From a checkpoint of a small self-supervised audio encoder (BEST-RQ).
Model: 2.99M parameters, mfcc input, arch conformer, activation relu, width 160.
Training: soap at rate 0.0023, 14600 steps.
Rows from block 2 of a small self-supervised audio encoder (BEST-RQ), named by matrix and row number. Rows with one number belong to one neuron. Each number is 128 + 32 x the weight over its row's rms, rounded and kept within 0 to 255. All counts start at 0. Numbers have three digits each.
After each neuron's rows are labels from the 100 clips, of 14976, where the neuron reaches its highest value: "responds to" is what is common among them. Only what is clearly more common there than usual is listed. The data: read English sentences (LibriTTS-R). In brackets: how many of the 100, against the usual share in percent.
# fc1: second MLP up (model.blocks.2.mlp.fc1.weight, 480x160), inputs 0-79
# fc2: second MLP down (model.blocks.2.mlp.fc2.weight, 160x480, transposed), outputs 0-79

fc1.195:114163106139120134073132101145186109110102088126143098125086063104175090129127090127167161121109193099169145194139134069143082193074173144103145055137123145126158168113073130133104154126165037129111085123110129127151153144114118121095073076
fc2.195:127159090135118134088130105099097119094129106105110108120152136123084165138108164106117128105104130151164157150076120133150151139139094129137153186156127148085075072109163173073075120133110125162144081125072104127157146123144128119101116189
responds to: the word "said" (34 vs 9.7)

fc1.279:137116134110142155148069100144150119055132134157151171160091130128136137122183085089108111121129123103164177107144084142130114134155099096103130131161135119133067144143172054161178066081138125151091135122179137087141072154154128109101113121
fc2.279:184144146137146116164136128128147088124084096108157105084177150147124083174146153096121149096130168201150107154094108110113094164052078169176086138149103113101134157087119154105098148109130122137149119108116208102162110101161099130150122150
responds to: voice: male (74 vs 47.9)

fc1.206:177104143135126161154085094121092174055117138108122085104176064076180167113153208090173068114094121113159148117131060066133133106115174160118122102133117082107129155107103149136163130176159156105131082122148125096130159086146156112134118174
fc2.206:166070161069120151121098172125146091093146108184137155080131135128079079125095147150110155114174138159086121144101177114126148121105131083178100148085141193086100166143132055118099167145115114151137132198135181086107123184157082144115199151
responds to: voice: male (76 vs 47.9)

fc1.358:172142145118095169111098107177087100125087083113102108116165116121103157123082151124144149113082113182087139137167085049067057129142138128147172136167146130140139178130151139115156110098083078076110204121109088118095126167177138085135137088
fc2.358:078169129142091057114126097141150034121092142098098136182172166150126159176140142123118111111120216094101116125108161131080157076121146128163125143150072144178162191145116070161152127170094160126113058092138144082137190137137096146123083109
responds to: voice: female (90 vs 52.1)

fc1.453:168123171102149135129054126103148166085130114124105152155062138175175180095158093147112107121064102108086166132160105167120130145116086169145115132158169117096083131129128088136121139169134144130126051141132121179126111097056141123154161122
fc2.453:130170098169116136120116158114117127156123157118163110068102151132117082147083160122131157128143129140099129116097120156120086139111141083072072126140186045164104179122218165166100095105111098106130074132139141095154156137173183120058153060
responds to: the word "the" (74 vs 49)

fc1.411:161137195153189105120149076148074090086107121133116135148129212153093127110094115084090151148116102121177115120143179144194153133112134152097111155147179082109122089107123117111136125087152158122158141085154107094156085161094109150107118122
fc2.411:123104113138136192125122118144122101174122114135132139040123116180159144096139162080141107131140111121115167150125104069185099135131110149136130120113115154063125186102068149144120154147163150155069211144077120148137120067172094107174107100
responds to: voice: male (90 vs 47.9)

fc1.112:109075063101122106182187053128110117095122116127162115157092103148126064105110195158164150076087081090200104151079152107132078131121221105091142146164129138141199145101152131159133138156168065149142163152108071121154135103112157102146153125
fc2.112:179101117165113147174190147141159141130125157142155123148144172141129121119137169132152169160135094176165089102136082120164122114114134171057150038105137145151085081137126134115163148152142163162179065161117154131180123158157113095086040156
responds to: voice: female (81 vs 52.1)

fc1.213:132080101065166103060153115132124153095173122129109131204085140117169109080122106133092149094189152137116085152098086109140127139120142139147132106143145181127091121110098097120118213145126142148138096112158118115085136170164135167051166150
fc2.213:114095128165097144105127140106116107115105127090112108118140095171157106116124139096130112118117104064137122120115119141123122165144153138101152102180110107210103139162155138165107102110091132109128193167183085133174202122163156155111099114
responds to: voice: female (87 vs 52.1)

fc1.39:108112137155077133105141095106079220118062117121190092108145150141092184116087097137085115141084130142186113131115130151108118164153113101036152121115178093155113091123150106137126115205124119149140080150124121174147104127139143149135133075
fc2.39:085077141145084124115140099138116149123130092086072091211158106043106129121136082087106132094138150070161113192113147117121118107156130110085121133126137166107084126147110118137110151130069149160145128136182067165096057151096132130105074155
responds to: voice: female (98 vs 52.1)

fc1.373:129123149116112137141113116087104086107152104159103147155117157044098093126062108115202107128129068148097160169119102114123087089096115119097149151147107083067126105103110129111134073102160081149030185172142174066144092128191099120141128129
fc2.373:187094113130090119160119159153161140184144126195138176074085147125112082177109097125138119117157135148170150118193122132097118147145090090127160154180139096127153104188107164152139179057152144133151115087122090111102106113084170164106127119
responds to: voice: female (96 vs 52.1)

fc1.459:183112171152129156088117068143144172100137133133149128123117114200119141108163147078107109145155121160126093136103143156126069087134120066135116121108074136158146149081122109153090100147159105134092058121089077103135138169177138174156100089
fc2.459:110145131162104150107152110104058101095149089068097183129152142124146117126075071153131114088107107177159114147133164181124131109126100166076088118177104150140119088109135121087072091165175103127089131112129142185095133089112145138140097101
responds to: voice: male (99 vs 47.9)

fc1.94:197133115097161198133095128094109154097134151125098071149103117113122143146132129158110201089129130180156113084173118120137120122086124162171208100071087159119159160128135160145140135131120117107155069118128165205103098089113212082155146072
fc2.94:064158127145164158069153110111079146088149162115166188158119133144142157128160106106108145113103140127060104118146051144127162120141097139149161126135078148124123110133065116191124130129079157198083119147155159102078129206139148130138113167
responds to: voice: female (86 vs 52.1)

fc1.443:091100146142078136125110104163129151161105127082112164135123125106175118118134098083094098121151159107142151168112126067129083100088119099170171162077127106146087123079096122093134143151162132094135139137105121131112091109124146122144118178
fc2.443:109119102094163117100168184169149176142080123161104173042086181123109171139182135105107101189150123093144089114150096223158154109099108154077075107139121081127123138153150155138090119125080129123123152129171145109033139137147101147172097078
responds to: voice: female (87 vs 52.1)

fc1.137:148095150182148115097122094159091142101139087123054093107208095186085114137111088161134101153063084154173093105135106167092108133096057110111140112150099150112134074120184087132151146079143149139113144142119125092107092165109135135108174097
fc2.137:094160102180135123123181085119187117149116102106180086132103064134182139106108122098168135103113107160181066147109107129087169114129131123139158152064139098156130164131143154093079137144097093130049105106146175122155109097154148042108142077
responds to: voice: female (91 vs 52.1)

fc1.336:145129057170101151122152091109132168125124182113113148076146165106130089111149144115075081139081131124131144107148104108112099129095130134140130136078160110128154077149136142141083117104078120087175135150122109095123148110105191139140190109
fc2.336:118172130091148098124113132142157086206120123137145134132097123119058059128109110179127157109130160167110143110074186196184107174101140081173095104169131104144107129144130195137144198102199113167096110190129176150087129153107092137144065122
responds to: voice: male (80 vs 47.9)

fc1.472:169168120058134107112130141108083125042054131104136110182121162110176176194150134101118173166097162093145173118146092088125126121101133208127096172167126122112138181042108144125124090140160112147151095160159055073102183101092156141128062105
fc2.472:121147128080142072179103173151123070112083095095136152117102106135115125137116183147078123144167147130111116130140130124168155117185106122151132112149121178131126180066114128093130108145110131147083136109097099079159108158130134162214125171
responds to: voice: male (84 vs 47.9)

fc1.158:139150092124125170140080086123151117121121091100138046158149120125126133114213053087150130090181083107162140145171137186165167162156099147141079144154083135102137154112165162172145074140122090148100113121080119101140160130141173134106168145
fc2.158:081078129183098127119135165125102128201085133146165131127098177109152177125068134141128177060158173190106113144152148082090115144168129147104159162123099112165072139152115139206154124114154118143092102132122127097134144156106194121121166166
responds to: voice: female (99 vs 52.1)

fc1.391:121133086143090141164088128135168097098132132173129158115116108074151074133121127160113161121165129183132105189129110161130093129089137134120163101099098101096117124104126140123123111127096194117080138116149096156101142105130180103139127113
fc2.391:141149120107122075176088059098101097102151111116160139132134064129152174186168125158140178102093160161107112118074157116135107098178103129093204128154117113068097122142223122186114148116130121150168130147128143142089133154115137113102203141
responds to: voice: female (100 vs 52.1)

fc1.33:213121106147119150130153109171114176114150143094116029119172085066074127097102094169118124145184116128127154153136112104064159130144161122175176093092094118077149091123144208169101149136149080123168155168115138083089132095172133135108187101
fc2.33:084135148156142142117080155120113110132052098083125171133072119112092109051106105180093153111104111177074129081126119140130114190133073183129116121061146123134166087061117085180130153160074179121122106102155114140116101115110116104140073070
responds to: voice: female (97 vs 52.1)

fc1.247:151094181079108117131132071145105154141168081126153094081152152131104116092132119108103148165138174117140076073145112174154125150173179129083139102114124159150148062122148161122174188083124168122098097166122101102170059171149177088067152181
fc2.247:114162099166161067138092165104119200140110132169115119135195118109149110178133130143158147083167166108132224129169137121133115122146090115166126091166071184102111124093128086047149138158155166074128120129174105103094145128141165105169150141
responds to: voice: male (96 vs 47.9)

fc1.74:067169089126141118121105089099131131161199082092144137125123158155092153133098127122156130175134129110127096133171094144176166080130115132138112115170102095133127085117154080077125154132067097077109122127160111090140125121172098143115092096
fc2.74:116140075171114138171121116117087141150126106134119093131073080089140112106109143185083125132084126186152115171092132188144147082070152141174122117141188176156067113137209151126118165150120210132088078162159107100152172082095080140165132141
responds to: voice: female (95 vs 52.1)

fc1.115:094214141208142168088110102145129114125135132135095158142092142126171131100095135136176070069047125123157125153177095145112116127092143092191122111168098103136134097128095114199130110114143154091109138111123163097055152119107165115145132105
fc2.115:134136101123104105125152142170172105146141110156208189128126172130149101061197092083122154083114160166121106128170064109106151138154103118172150094151069118112135120137179152156132158103137128119157065151109123129116177074149098094142132155
responds to: voice: male (92 vs 47.9)

fc1.232:133073127187118096096084141120128225143095117145075119116140088126097096135164168104089179121110150101116137148205151129070153105066108163076166143049130121138176137110071152142116142091101145077122142085119140076119081156156156085145096154
fc2.232:084148129156125153149143102210097140145150153212071096102082159161169102100128148154178147149160118082163108059104148157151148127140111175139047167138117121118087136096128094069071133170135174124157133154093057134134137123156158101119159061
responds to: voice: male (86 vs 47.9)

fc1.381:136136013140127130122155158149097118172093101099142128080092115105169131141091079145078168161167107191181112130102122181088104112081071174134144140098141156141118082083176160090106110165122150164098096155157094070109074116037185136155129057
fc2.381:135078090141124135128168085127154082180155179118188130117111176072229167084142099128100145124145123159134136143140122121099092120115090155129117157105102102135108104120142105105117036118152154130125150137106149103220119074124181180152075098
responds to: voice: female (98 vs 52.1)

fc1.370:090140107084144115177103107141140165119109181155126099132141101176131141119122137118092193114160145230083107175121166104117169159124096108156087137108130078106095154157124139207037124101135131113137135134094135101099099191155064153129119132
fc2.370:139072120141121093145159108097044162146093103096111119072090160051134125158139126136180111116080114145108120135139190089122126043056090175114099089177081155097167092129090122129075123136145106128179129128063059135132087064169142129154148119
responds to: voice: male (73 vs 47.9)